Rows from block 4 of a small image classifier, named by matrix and row number. Rows with one number belong to one neuron. Each number is 128 + 32 x the weight over its row's rms, rounded and kept within 0 to 255. All counts start at 0. Numbers have three digits each.
After each neuron's rows are labels from the 100 images, of 14976, where the neuron reaches its highest value: "strongest on" is what is common among them; "colour at peak" is the nearest of a few named colours to the mean colour under the peak. Only what is clearly more common there than usual is listed. The data: photos of plants, animals and fungi (iNaturalist).
# fc1: MLP up (model.blocks.4.mlp.fc1.weight, 1024x256), inputs 128-191
# fc2: MLP down (model.blocks.4.mlp.fc2.weight, 256x1024, transposed), outputs 128-191

fc1.68:134093151110114109121086156161139084067157082154120117122130121156118154170089113169128078114098125110108132190103138148141078175111082075150171127075107146165067126103101090179120169147182148
fc2.68:143136118169113123130122064134135153155058140113111161109109126121127133097121120158131116112102131159136077141148110156156110144096142168105137109167161126125172155130126145096130063102182164
strongest on: phylum Tracheophyta; kingdom Plantae
colour at peak: brown

fc1.317:136116185140137160177080140070193117137153168103169141126108181164139124073159129121158063110078142170123127077132043100076113186186127091140109113131095155117104133122123119157099147130123134
fc2.317:194130149119177091114163159123065152135098105138108101047089139112122126093134076124186082148112122158103128115139114131164086120066147108109163154119179128140089161159127109139170103128120117
strongest on: phylum Chordata; class Aves; order Charadriiformes; family: Scolopacidae
colour at peak: grey

fc1.24:140100105159193116159084179172088115091173105171144116157129139129136134153123188086089109153124149167165112050144133150123109158059082127109095151124111130099181162158098162119140106131162141
fc2.24:149145106107178092190123152162127147107081113128122104094139124052044055132103134091130133159093160064098075114129135188141130182194138121118132132172133199140128144147114095117117147128104136
strongest on: class Aves; phylum Chordata; order Accipitriformes; family: Accipitridae
colour at peak: white

fc1.398:152137152133121047170119195154143130125184134112064088200101174186112117177205169119110108139120112150149155111095180105149107155174119123134084169074100093147088125095114174109115088108144124
fc2.398:120125107183096139114071105121061107105107082199109178130097084099135076039140072166133136134177125093135095141131092091178133060134129129082094127153173150094158119177151097166097118098116099
strongest on: phylum Arthropoda; class Insecta
colour at peak: brown

fc1.33:129153088106123096154110143147139108098108090132151109084113077071104091150170110146087132126094125122163069098090167145204135161126144117147161157154128158165177190194091127153212121124111175
fc2.33:157163073158153144108153118116144109163140119125145136086114085161096157143101135074156068118101127149160114118181154123172090134185153124161142112151152115093090170113127112134075128127109151
strongest on: order Passeriformes
colour at peak: grey

fc1.676:122118128090117188121128177143118080139149124157148150152126087154177121139085124087128137092109126105163129154152122119109091131162093091114154146098139068166171099203145138148123179122159146
fc2.676:168087162129112141129116100096144112150096147146155112132158047123142138149189102145098105156110115161123090204129116159158141161153130098108130140192131076120117120135110102147125132105125163
strongest on: class Mammalia
colour at peak: brown

fc1.393:093114122219217115166097071081124114141121126166139123094193131118109112115169127138112062106180096150072114118161178130096169151159092114176149144165129109106150121144121117120117163120155119
fc2.393:150113128098136142122135176133182176064138134129045131115090127119147123124115068128154155114108168122122206128132091108093130102141136145173125025143114152086162086144148074143126083116161155
strongest on: class Insecta; phylum Arthropoda; order Lepidoptera
colour at peak: orange

fc1.321:097147165087096094142179216144075108089133141156149188197137149129129090112139123148141140110117150075135166155130183144167144151144095127125123136226099127119114121099120128141142119148159143
fc2.321:158146109161106083137107104187130143063106085107111110096141125173120126109192159139131139153185103132124120118159086137125163137141199064126129112111120110127121170142134129142139131123124123
strongest on: kingdom Plantae; phylum Tracheophyta; class Magnoliopsida
colour at peak: brown

fc1.244:075176159120097090167115140084116164083095141170147143118116159155154146192128137152171141085133156104113133155109190113152140133120154112114147128129107055164136183136158111102138196104146135
fc2.244:123077063124145159090122089146135157086137149157140132130113151092091120069130125106120160160058121147090084156089109130141158133111128093164097084107126178111147054182146177174142118096174133
strongest on: class Mammalia; order Carnivora
colour at peak: grey

fc1.53:122121125045233085155107164086106085136129120105064141121115145150055123154134180139168066079131127060114122130118123148095125148093084160158100136142157164076144195142126146099111120107127161
fc2.53:127129107092089150151195150159181119152143117124073135097098132164105141080166110139130127138169108101122071135077079113162114089165125068085133108129088165140097167143058113106174144184102071
strongest on: phylum Arthropoda; class Insecta; order Lepidoptera
colour at peak: white; pink

fc1.463:153070108136125142141111126107102098119155128169124131162119162176114097126134162100105114112071144140129110086099113159121072145161133106050120176114140206160139139112129119126137171149123146
fc2.463:156132104107148160174141181186135112089114173114094137166179079104126098148155102071133166104163117107090097149147179170151137181134100074178118091124134117106102134177101191130140083080086101
strongest on: class Insecta; phylum Arthropoda
colour at peak: brown

fc1.165:179118125174104141112173112096169092138144066163162126138146182159149117200135174087075147094121137112107099139112133086116124077147149099114097112126130185082158099124127158130146088163066155
fc2.165:065118055114074067116087151114096170125107104142115068146127133139126118158087113136115132049093104056145159099122122147142146132147121077115111100158086129111119104117089100115133168162127152
strongest on: phylum Tracheophyta; kingdom Plantae
colour at peak: grey

fc1.723:102098143078125146117114087086125163107119144120118127096127137079131145125155150118047158127154111093125140156108114136122119149107040130174137127103162160075149091103128166111158162068148118
fc2.723:206147187096141156155134156153071103140127124153172119097124125124102173101121119144117190110174132130155138113142098087119138168179109115109102155058141157122144127162113125142156148151147085
strongest on: order Coleoptera; family: Coccinellidae
colour at peak: brown

fc1.760:132141137085115148193087160134149157087104133095115175130148124138152112114098141116144176144106125085083061086181082137111097158117161120107157188177061124037104168150096151188169099163138134
fc2.760:122113117100135115111134132164141081122179133126104116140135101158146132097147136135140111105164149147181147141107170171137188164107061201168134135138163120184124078152087103127094139111079149
strongest on: class Insecta; phylum Arthropoda; order Lepidoptera
colour at peak: brown

fc1.400:101080139090169057093149147124182092105069188155148105140114160109181086170164116104142149134156107108175150180158124114120104121178180152125141110174106103098173128104129162117194173155130178
fc2.400:150138077118097121111150078162139141076105134102125160121137154111054159099170171122149181134082126122121100146111105120121153117091183106128087125111113126151215080140131175088170126116124127
strongest on: class Mammalia
colour at peak: brown

fc1.43:111183154094111091105113138076161167123158066121153103182117134140066068087155153134125130104117087059115167121081122090140125169143104070128143105112118109151087169095109174210166122104191110
fc2.43:163141108155130162161138153141139087159108050187157128114100104101115123131154168111107086135126109195094028116166154138123078126116130168121141123120137139114179095146110110112096121112089156
strongest on: order Passeriformes
colour at peak: grey

fc1.395:100189079137164158122158128136134149153145139090172169112159095099033116139169103101097168076140124101116080130136151162127105123102177146117172075079123180197168177152152084103115132127100092
fc2.395:064093107142053125126106101179109052107124134161120124181186137140154153162119105120105143105103112195178135110142135106103139151136083106148095124143179112091127196128177100164112133146108154
strongest on: order Passeriformes
colour at peak: grey

fc1.34:137104120157128103151128131129154121157146136167105121166085105127102175167175118115140069134100147157133084188155135159112124161146140128113094156169123144165114161121121076098124141123170098
fc2.34:073141102202146123148149131139150141159179142152096094121184142099112093118114117122075129187127118067064126127132121138123068169167123124082166177110171181101140125113134128177139108132167121
strongest on: order Passeriformes
colour at peak: pink

fc1.631:125193175108138126138142142109103119096122153140100116178126086103145138104148127170110141152069085108080102116106113154199108104054107095143137131100159202179100092130108136124109125125075164
fc2.631:140174185119143155095107167124173179137118126127208138108119111103163089127153141069107156088152130090120167066129156115154101116107145150100083133120162098130100138120150093158123134122142191
strongest on: class Aves; order Passeriformes
colour at peak: pink

fc1.697:118127115197172145201103153149119104113122130103142101100117144089119071159148111082046074171125095138172138194104157128133151138095133104143161133098164174118173113170113106165139180196151157
fc2.697:102157115117143068155079114113069151128142115135145057072186140072119088139126088084111125138101097085080107140101118171107099147198160172122108170091119194118128211162140104130129144110112167
strongest on: class Aves; phylum Chordata; order Accipitriformes; family: Accipitridae
colour at peak: white

fc1.39:122147202141166115134167136096207154056180074122164101190138141199094124155127094122098136153096186111099122128118121073167146132174116151083108166158171070153144076184201148127083139098104147
fc2.39:129177103151128191103169127103126086136121178139076116088172101136150146094134164123101202071134124113162137080084123147096089126079141019139127088115138172152103156093102174114147124161118168
strongest on: order Passeriformes
colour at peak: pink

fc1.313:117128153122136144129126074159116091110107147159156144141177157093082174188121074180150143134069175055163102099115142111104182160186103098175165080134157118164154163122126126099157166138109088
fc2.313:133140153155142133093144086165131157164157062139125128093175080188174123127131201072152113136189095082117122136118105124182137166172108159130066178117111124069125102117121149123108178179139100
strongest on: class Mammalia
colour at peak: brown; black

fc1.407:100162118135125170135145098111172185105126097086103143151095155144137113123137190155124165166139143036211130113172154125145180153141084108131081122077125121087115092190155159114111111144099112
fc2.407:178119171146105120044134091159134108096134095146109139123124113126114123167107167118096187132143126130189126167122065086216072177143139088115139077193097184139101203110152099082109140108086126
strongest on: kingdom Plantae; phylum Tracheophyta; order Asparagales; family: Asparagaceae
colour at peak: grey

fc1.712:145118078127140090152118074160092133107139103124096144122130088158099140138186179141109173135120151143081133187097132183136158102129122142125114139114136182176136175059105187123152137152125146
fc2.712:092114095129122117210101140140098114160097128109147124176045167153149092132083118124102122118145118125120129130112116110180128116182157133089139097115115102100115181178143068128127170141116149
strongest on: kingdom Plantae; phylum Tracheophyta; class Magnoliopsida
colour at peak: pink

fc1.307:103089116197130170085141154133095192134146175127122124102138112132130183122185121154150066120152137169073065143132124099104123132133111100093086078151142126136197145126084159125113166118105116
fc2.307:190153152197109085193114093136165175174126111151058129124141138069068118152122134107097097171142157129183115123157141107156121219135174135162138177078135100135080168104075125154103151070175136
strongest on: phylum Chordata; class Aves; order Passeriformes
colour at peak: pink; white

fc1.668:097126079120130158137150142160154143175149172099082157052125104107161148150199151112124155137087132156155159188172212124109130100128105117104110091130116112147106186178126103128176122118153144
fc2.668:116097139145131129180144152143109131091086120131149140171089130058140133133081102189144084121094153140115188077109097154081095098134182130105124146096144123114163113145168110150070123129125084
strongest on: order Passeriformes
colour at peak: grey

fc1.46:128177114169121187122198147097093099151173099104116146102147117174106109064132153176090127087123170137137130085092129112145176136146072081120159080148053081135106086169148117073138142110129107
fc2.46:129148104095134134190052075121169118137091120155158086184161148128080156189105148175092139149178074081187109106157139183108109096050123159133143177124123131113145131131152101189059152134142128
strongest on: class Mammalia
colour at peak: grey

fc1.715:157081115087110084189122142125089120127158173118101139120134085111084155096165113101112112084107165126148169160189143158131108136116145141134103073143172157103100103116140164097174085096150068
fc2.715:137156170131116160117132143118159205169099132137135141092100073174134061162123166165159110119138141190135090131129077093078140153108139176139100107100099118153174139090163071133072101108055109
strongest on: phylum Chordata; class Aves; order Charadriiformes
colour at peak: grey

fc1.762:115091158126131188179153118144105144173161138126157188133146159094167177081128198139147129100115125166112114130151135139105070160155114084069078087111143156118144148152152167136149117127137184
fc2.762:131118131157091054123169106133119162113167107133080116164098147127107116179184125094123159088127125113095161125119138145087151119160140141214162149155180106107109070166107112144148099120076148
strongest on: class Insecta; phylum Arthropoda; order Lepidoptera
colour at peak: yellow

fc1.551:131075133066073127168090155111160079085126124060123205194090078166124130123142111193167132118103109082172140146050118109117152152189061138100085120128132128113137114134131148071173137119157076
fc2.551:153224197107096115140148141130154135154200186093154108103149107175136087154149135094110114168125098112105106104123108087102154179097138090149144080137122124143130113210066148167140115126092168
strongest on: class Mammalia
colour at peak: grey

fc1.718:086071091167129193131118116121113062140047116114149144133126151153141134112108110117149115141099126120141120152148097167137098148170127138153188117117150130165083133158153094166095174121104104
fc2.718:147161145155186085113153130132131142166140116124105097094116097174150163101104139098153102112158115111084120140117147129130062103081179131117094143138194178126114134114140097152128084114149121
strongest on: phylum Chordata; class Aves; order Charadriiformes; family: Laridae
colour at peak: grey