From a checkpoint of a small image classifier: width 256, 77898 training examples.
Rows from block 6 of a small image classifier, named by matrix and row number. Rows with one number belong to one neuron. Each number is 128 + 24 x the weight over its row's rms, rounded and kept within 0 to 255. All counts start at 0. Numbers have three digits each.
After each neuron's rows are labels from the 100 images, of 14976, where the neuron reaches its highest value: "strongest on" is what is common among them; "patch colour" is the nearest of a few named colours to the mean colour under the peak. Only what is clearly more common there than usual is listed. The data: photos of plants, animals and fungi (iNaturalist).
# fc1: MLP up (model.blocks.6.mlp.fc1.weight, 1024x256), inputs 128-255
# fc2: MLP down (model.blocks.6.mlp.fc2.weight, 256x1024, transposed), outputs 128-255

fc1.543:115137162137097103123084166141099105139111168130139153099123156096108107132115154131141104118126140085126140091102130146120144105161102114150103129129077121194143131129105145139105137111152125066133121112165144149194140121147111145145132180109122136099149129100100119110127097125158163104086144108110115105127081139147157124159079131129135158149114141125154110114160140114156132157133
fc2.543:141120117144108186084135121147112128143089144122104088083170128146185155103101161133128092081096150118165084139095124145102163101093148118123181165144179149129075149160170131144132117142129116179119161141090142117114130116137134146136127153100112150150132094083116169125121119141104118162153127141108130119096122115131134135084129136134099125135147147141080129123090099160124107114134
strongest on: class Insecta; phylum Arthropoda; order Lepidoptera; family: Nymphalidae
patch colour: brown

fc1.305:123157133174125144128102135094090087151084097089140141138141069158143132135146118108121117096125123110167136107114136126126144159167118119106150099118130109130165094143095123157122154129127159155144134128093150147093123138100149125127141143150104111115100120124137114173146096171158177132159117181115141135146084127149134151108154123139130166108115150118112125166070149119131145142146
fc2.305:120146111133124111154138129111106137130091134109108145126120126119130173119137100140097154106134113130120120127140127097093114126100145154136124090081135088117160163122119111105100117113138129126129079156163132131139127149142116155126126109125108142179117121138112189115119143076117105162102140109142162173106133058159152103121103183113129104105134131166104147130183147127105089130115
strongest on: order Lepidoptera; family: Pieridae
patch colour: pink

fc1.310:114135127100118114142119154093107139141125121131133109096125159142157091106136164161135116083114150189174102097182097104158123118162098113132112109136127143146097124074114143117131097133134108150162132120102142121116175103129150132088103174152149150147152091135150071106161135146115143156119114140152140099138127110127146131095130110115119123118127150123150117129120178115153123152136
fc2.310:150114128131106157128128105147120102107111120128122140159155141074126160107143113137112090138122101076111146175113155170121109142102166131138089133115111120135143104113120105115102113138149136112125157110130110140101155136119112122164157119136126121124100159155148135155138186124113142153147106125124096106086141119141112123117133100151121127122098114113125146145145151117132129144158
strongest on: phylum Tracheophyta; kingdom Plantae
patch colour: brown

fc1.460:141135162096156120116116109142142164123137125100119108102101158109123118123125176153145160110128123130104140137110113140171114142143098085133122184106171138133131146124129123123115106143192128084134137180146115136122076116126140154155113123120120135096091120124118124138153164135142121127117136087109121126104111116114127128110126154136133130124147142155139158141173119142137138100163
fc2.460:119124109150082174115131104156110087139134144138100120128165109143147107131141145158133105192115116105106167120152156107143133101121112188084094072093106140114153107114100145102129129126121128185138106137100120141087162160115143095104145090138119139172126128132104171139154119126130125149139163152112132087107138115152135124133145101154130144111138112131144139096112150114105137155139
strongest on: order Lepidoptera
patch colour: pink

fc1.198:117114091141151100111161155113114166129179140129121151149116126105139151145107150130173145149127096113119130098127201142126133177162139147141177135136145154085155096094093138107181137091140151116155139144136109141113118112111180108166139098149129158162144139095112120128151161146153096073098159137161150137123161164099152194119161147096146143120105116100160132145112113089155147072117
fc2.198:126105142121101150163140126145165099146119116152077116112133089125119080104137092157131123155115128124094181172168120114084076101149078160090105112144135096165111102120096151127131131147128116109139106105137084156114135127156078140168131114159115096110122147156111159138098138124112173117129121141161158172123095115097136165128142111120112128110100122176124137129120124154127157134122
strongest on: class Insecta; phylum Arthropoda; order Coleoptera; family: Coccinellidae
patch colour: brown

fc1.61:149129156115119127135148129086139109176127128149153145115133121103098105096098118136075122115131087160120103109155096096104126121154097146088134130168129099161126124065124141119139151160099072133095125104113130093119131116139118124130107148111133097094080140161159118118140154130141073077136114128133158161130165114124123139161141113166113143115123116143133138139101104138103170144127
fc2.61:143118083138109161129160118118147091121135171128125122163173133093114118171139117153139062085146141053109105101091132123150089116114175105153153138128120125178126137150108126125167087125125115101154110111140134135179158124116127168146126121105165129145156137083137147142130131164137170114149108164113113127126146130133130136145124110149174130119156127115104166142153127103160117111119
strongest on: phylum Chordata; class Aves; order Passeriformes
patch colour: black

fc1.727:093131131115128124159128123095120114118148153118144117132151125113146145135119161156096125126139114220146122149164112131104151153133144160104149118150153113160137132124113149120149138152149100122115149161105123085148140140132114126105139114140118144110145105139097087104133125097130129117123107079144100112129120123126085125116126106121126151126137106128122110113102152204108110146141
fc2.727:135127123152122138111120134123124150129111096156123139113119105150118103138138149096124129118100122124098118101065098120149105114119179106173107114090112128099135132113167117084141124097160131098146133087138140123167126142148126099153133188127149118157118142118160161159114074179167089165123128167123133142089110139113181138155139157093125098124109139120139115156141163089098179112089
strongest on: phylum Arthropoda; class Insecta; order Lepidoptera
patch colour: pink

fc1.561:146140120120094133102126131105140123144121131072071124147148136130125144101127121131115141145117146122097158173129106124130131157133126109108130136123128136173127149103105123152078100115136087115144110149143113168136108103157129099134163121102119125135109097155112140120094091157144109115079118113098093107141122135134134117115150152109146139083143143133120134116138122171140106083137
fc2.561:105114111131130148185144167156099154167163133158159107159124114121134157120145129137145098108142088123177127121167151116150160146132112133120134110163104114119151158121144126134122166150125167139121135155127153172139142140154141109113099101157179126122148127067123116110169121134122141083158129106141130167146121145097153135077112113168149139171108135153114120099112133111143115125066
strongest on: order Lepidoptera
patch colour: brown

fc1.506:124108127130105122121098112093135141110127091118143152165160147151116118149133131149120136122154141111109108119169117067102121112115111109131133104143119152150118088108118154136119145140138107108160155131115133132133158077143160113102143118110157140121147130079199126125161110118076129102135147182106143130145126150114147139161138100136148135143095158142147094092120109119118145110140
fc2.506:100141118095154167081122107155112116111116192128083103103097132139069143110132127086125133127108110116140152119156134159158138139094100098140124188107149106087092154150165165112100117122109180136108136125163156117122070150127109168099136153093085119111151129116120127168075089131141116135117124076132109118132145115148104106095109111118097140137123127133123103136138146151152121140106
strongest on: phylum Arthropoda; class Insecta
patch colour: brown

fc1.213:120129155091096145158096098113112152159126138105132163100110129172167114129120152166108145135136104096135141121146123128082117118127122130114165158083196113117109131096152167152133133158096143128126129132131137114092122161128158083106169105123125112137133110152111171134114162139129113133139121085113105121134135069140109089149080094128173143089116166153150131142164122143107146137116
fc2.213:130111090128150143151119095121135127072141109117159132125132148135130102168160130137152118117144138144159134102108164134129125122136144106114098095166099096141127110133136133155151140147145142101116093117158147110083124127091138137178086138181103108137140110140174141141153123090141105098105172153098077126107127170169130150130145205130113095137128136092087173139113098123124131124152
strongest on: phylum Chordata; class Aves
patch colour: grey

fc1.86:161159116087115112094082156085143136133133170141097102112136130133118116123076190112107136111181151134177195090121081144122156145125119152156143125099133130135132093159121110086142134139101190195110130148144125126149177138145106101140110123107120138109088139110139126090131118112141139128146125155113109108091141147136082103113061120154139114125134151168121123163133179105116104131135
fc2.86:103116148138117133105129106149114108121140121118131109151113117127151089129110119109120148096119102128092070187138100126085184096150167121153104140152097136139096144134169130127123123160138151104117139103103130139137180114110147143101160145069113188107118126148139153111155151109107108128123135140121133134153175121104128106150149126100081160158158111129140150086124139150146163143137
strongest on: phylum Chordata; class Aves; order Charadriiformes
patch colour: grey

fc1.152:128119107119133101106113148126123174147141154145112132156127117102137116149162147137140134111160109125112151148171112147182111125131154111138145149108148119132134133129118108120097118103132165074162113135109101135116146109116145127167101124140134182113124138120128077149160133116115112150119144146136136145154087124134069171088101141132138160139158144109159120156136172126180065121093
fc2.152:132119177121134137126112095142151075063114130096142129116118134096126112136111116152145132146147110154160096117114141112125123113151127108120150151151127193155133150127114135115166162137089110157088170105106115122103088162123121128112088143150132105135147124147153144103132155128138118105099136120072103104120145133125194143121176107132103133131089141123107151154099122122095147107123
strongest on: phylum Tracheophyta; kingdom Plantae
patch colour: brown

fc1.653:147078095132106151131141160126107086106122132115104119118120135148095103164143146140158096138161132138132135120168091123150117136097121129168139118125120152122107177101095178101148093104177195121130091128122130152137129114119137114120150099147115153143155107146113141126162159068129131105121130121128123105134126113116152099100100161131088163108157107167158118172131102148125105136129
fc2.653:121149145149099116140095106154148107135175166172108146131123095155135113110094109139104112122126147106133139101167142129141115126127150106109132122131131103136169158148120107156118126118145113119137167139140116162143113083126130137124162151116120158097152153132141105132087146157126116105127094100142100224108146097121101115123159153106130153109107120175136100128080103151085132086099
strongest on: class Insecta; phylum Arthropoda; order Lepidoptera; family: Erebidae
patch colour: brown

fc1.0:124097165100110103083142119151122122078134152119142102135141120115135159131136109105102134107154139093146108137136154090067073137084103097145130122090122142090169091143167143091149123130145132120124127103127090124124149125109109135104103115125122127117105181136140114124127132121158140124109155184130130121108139087121157125104125127121123138153140091088136150148160093150141160102163
fc2.0:129147114150142152157129128122103110135060173149138151107152163098134137117123137155144124116126109127126177138153125151155148118160119126115166179152134108156106121089119141129125125133098123170083123160105124120165093114143123106121155167107133130104098102118154120083140099123140099128138125117144112142146073163186100102180136163123125145108143125183113144102117104108114057168111
strongest on: phylum Arthropoda; class Insecta
patch colour: brown; black

fc1.369:123128151123121061144128124115108084112096104145113115103148137088122136110117127130130149136091141127108125145140140184079116189103086150097135101118141125146173127128138096148146112131104160116152151134135088164115084105132156119106146142110071172077088110106115120144140132141117152116108137184132168143099101079127126124145105138120124100158136149122156092152162096118176109076129
fc2.369:114136132090093158195130132134120079142160163124190123137096135159167085131150132112118090077133115115134118127155132159151143142130158137125117125113128137141122115122109184120171139119160154132103113133144146136113124126156144105165106126075136124145125116111101117130123102124154092114048095096101164118168149131155141169113104137129143177111121144123101109122129089093117162100100
strongest on: phylum Tracheophyta; kingdom Plantae
patch colour: grey

fc1.517:151129102126117129178148115120141153129096158120126124142109126092135142132102121157072145136110140112129082119148154115152127099106148142073114133130114138099132128134110118139128150120140121153123108123120121118098121149126130191134160149105128138102112147110143145181115118147113135108092115130142164074119144155154099154144113145122114000085147108108174143062126134090118147092124
fc2.517:150097118119115109132160122141098148121100112131145119152108162158139134149112185124136120120146160118164140112113142089152103125152143119181149140142125126143109110091152134130142167108120112112097137095102164171113107160152105166116161124159106112130122142142147162144127109208152083096151154085161158131113140115155156106133109154142094072120125141075079151130148140075161120090136
strongest on: phylum Tracheophyta; kingdom Plantae; class Magnoliopsida
patch colour: brown

fc1.499:128137087144104167095125153091094133041132112122115157089099155100141137100122128099152128168140140058103122187127117109106110105114125128112165146118112140180124143137088164118155129157149132204120135097112146133115120135125170140102112113129132153153110132104131145106137141157085141103150125155159108180127133071118130143148136160115137123111142095142170145163130116118098113132109
fc2.499:098126168135121125127116117175132129099091130166119139143110131108111121112099113114102113091123075173173130131121094111139115091110117118142100077147123139098143093130114140140125116112095097088140125147132127117120143112172091084124136124133135159077088126110147134176124193085171124107142083103116112136103128157108105115114109124153102151094134142122116163117131127088129113128161
strongest on: phylum Chordata; class Aves; order Pelecaniformes
patch colour: pink

fc1.619:099125115064117118119112129130133144094150153125170121122101145090117081145115107153147130120103110117136141137175129125126158144102144130141119105127148129104101139163135160167091088132138147117133137143122096116095108134105132106091064082149150136115136123156132137082146147156133177139103105078131136176165106101105148121137144083151153157151140100153133121157133140166146151157145
fc2.619:136131095114130092110141160129156110101165099123137137139102117107128121117137142149123131090142117137094146075131103141108115089139125153200146139175120129148110146147107097096134178098183110160110195073126133135161158098143092109150090152135163164141110104128126143118094117117094081155136107127120099163091096132124135141098139131115126124128109160117119101131130132121107148151095
strongest on: phylum Arthropoda; class Insecta; order Diptera; family: Syrphidae
patch colour: brown; orange

fc1.60:131138139095105139149126156123114122108130109146149130124121126147128163159137097116118128120098146078119118141098128082113127160119140104129114107111114101114143095137107155133146163144144057117123151127075109111120164151148104129142126154158100112144115104115073136115113157165107106186165128090134079096126125128134142153130097144128096157101141166147117105150141116082155116166108
fc2.60:166113176123145111158122133093147144103127085121156113119124100142080124135152122172122199150125108143145127127138122158122144181119115058129154138174129119130159137051147075161074092122120128101151107115094145144104084125107144128123120109120118101120144138153108111141127149123153096119165098097147126126124137156127163151070125112130123074146123155137150131103106156098155124114117
strongest on: phylum Chordata; class Mammalia
patch colour: grey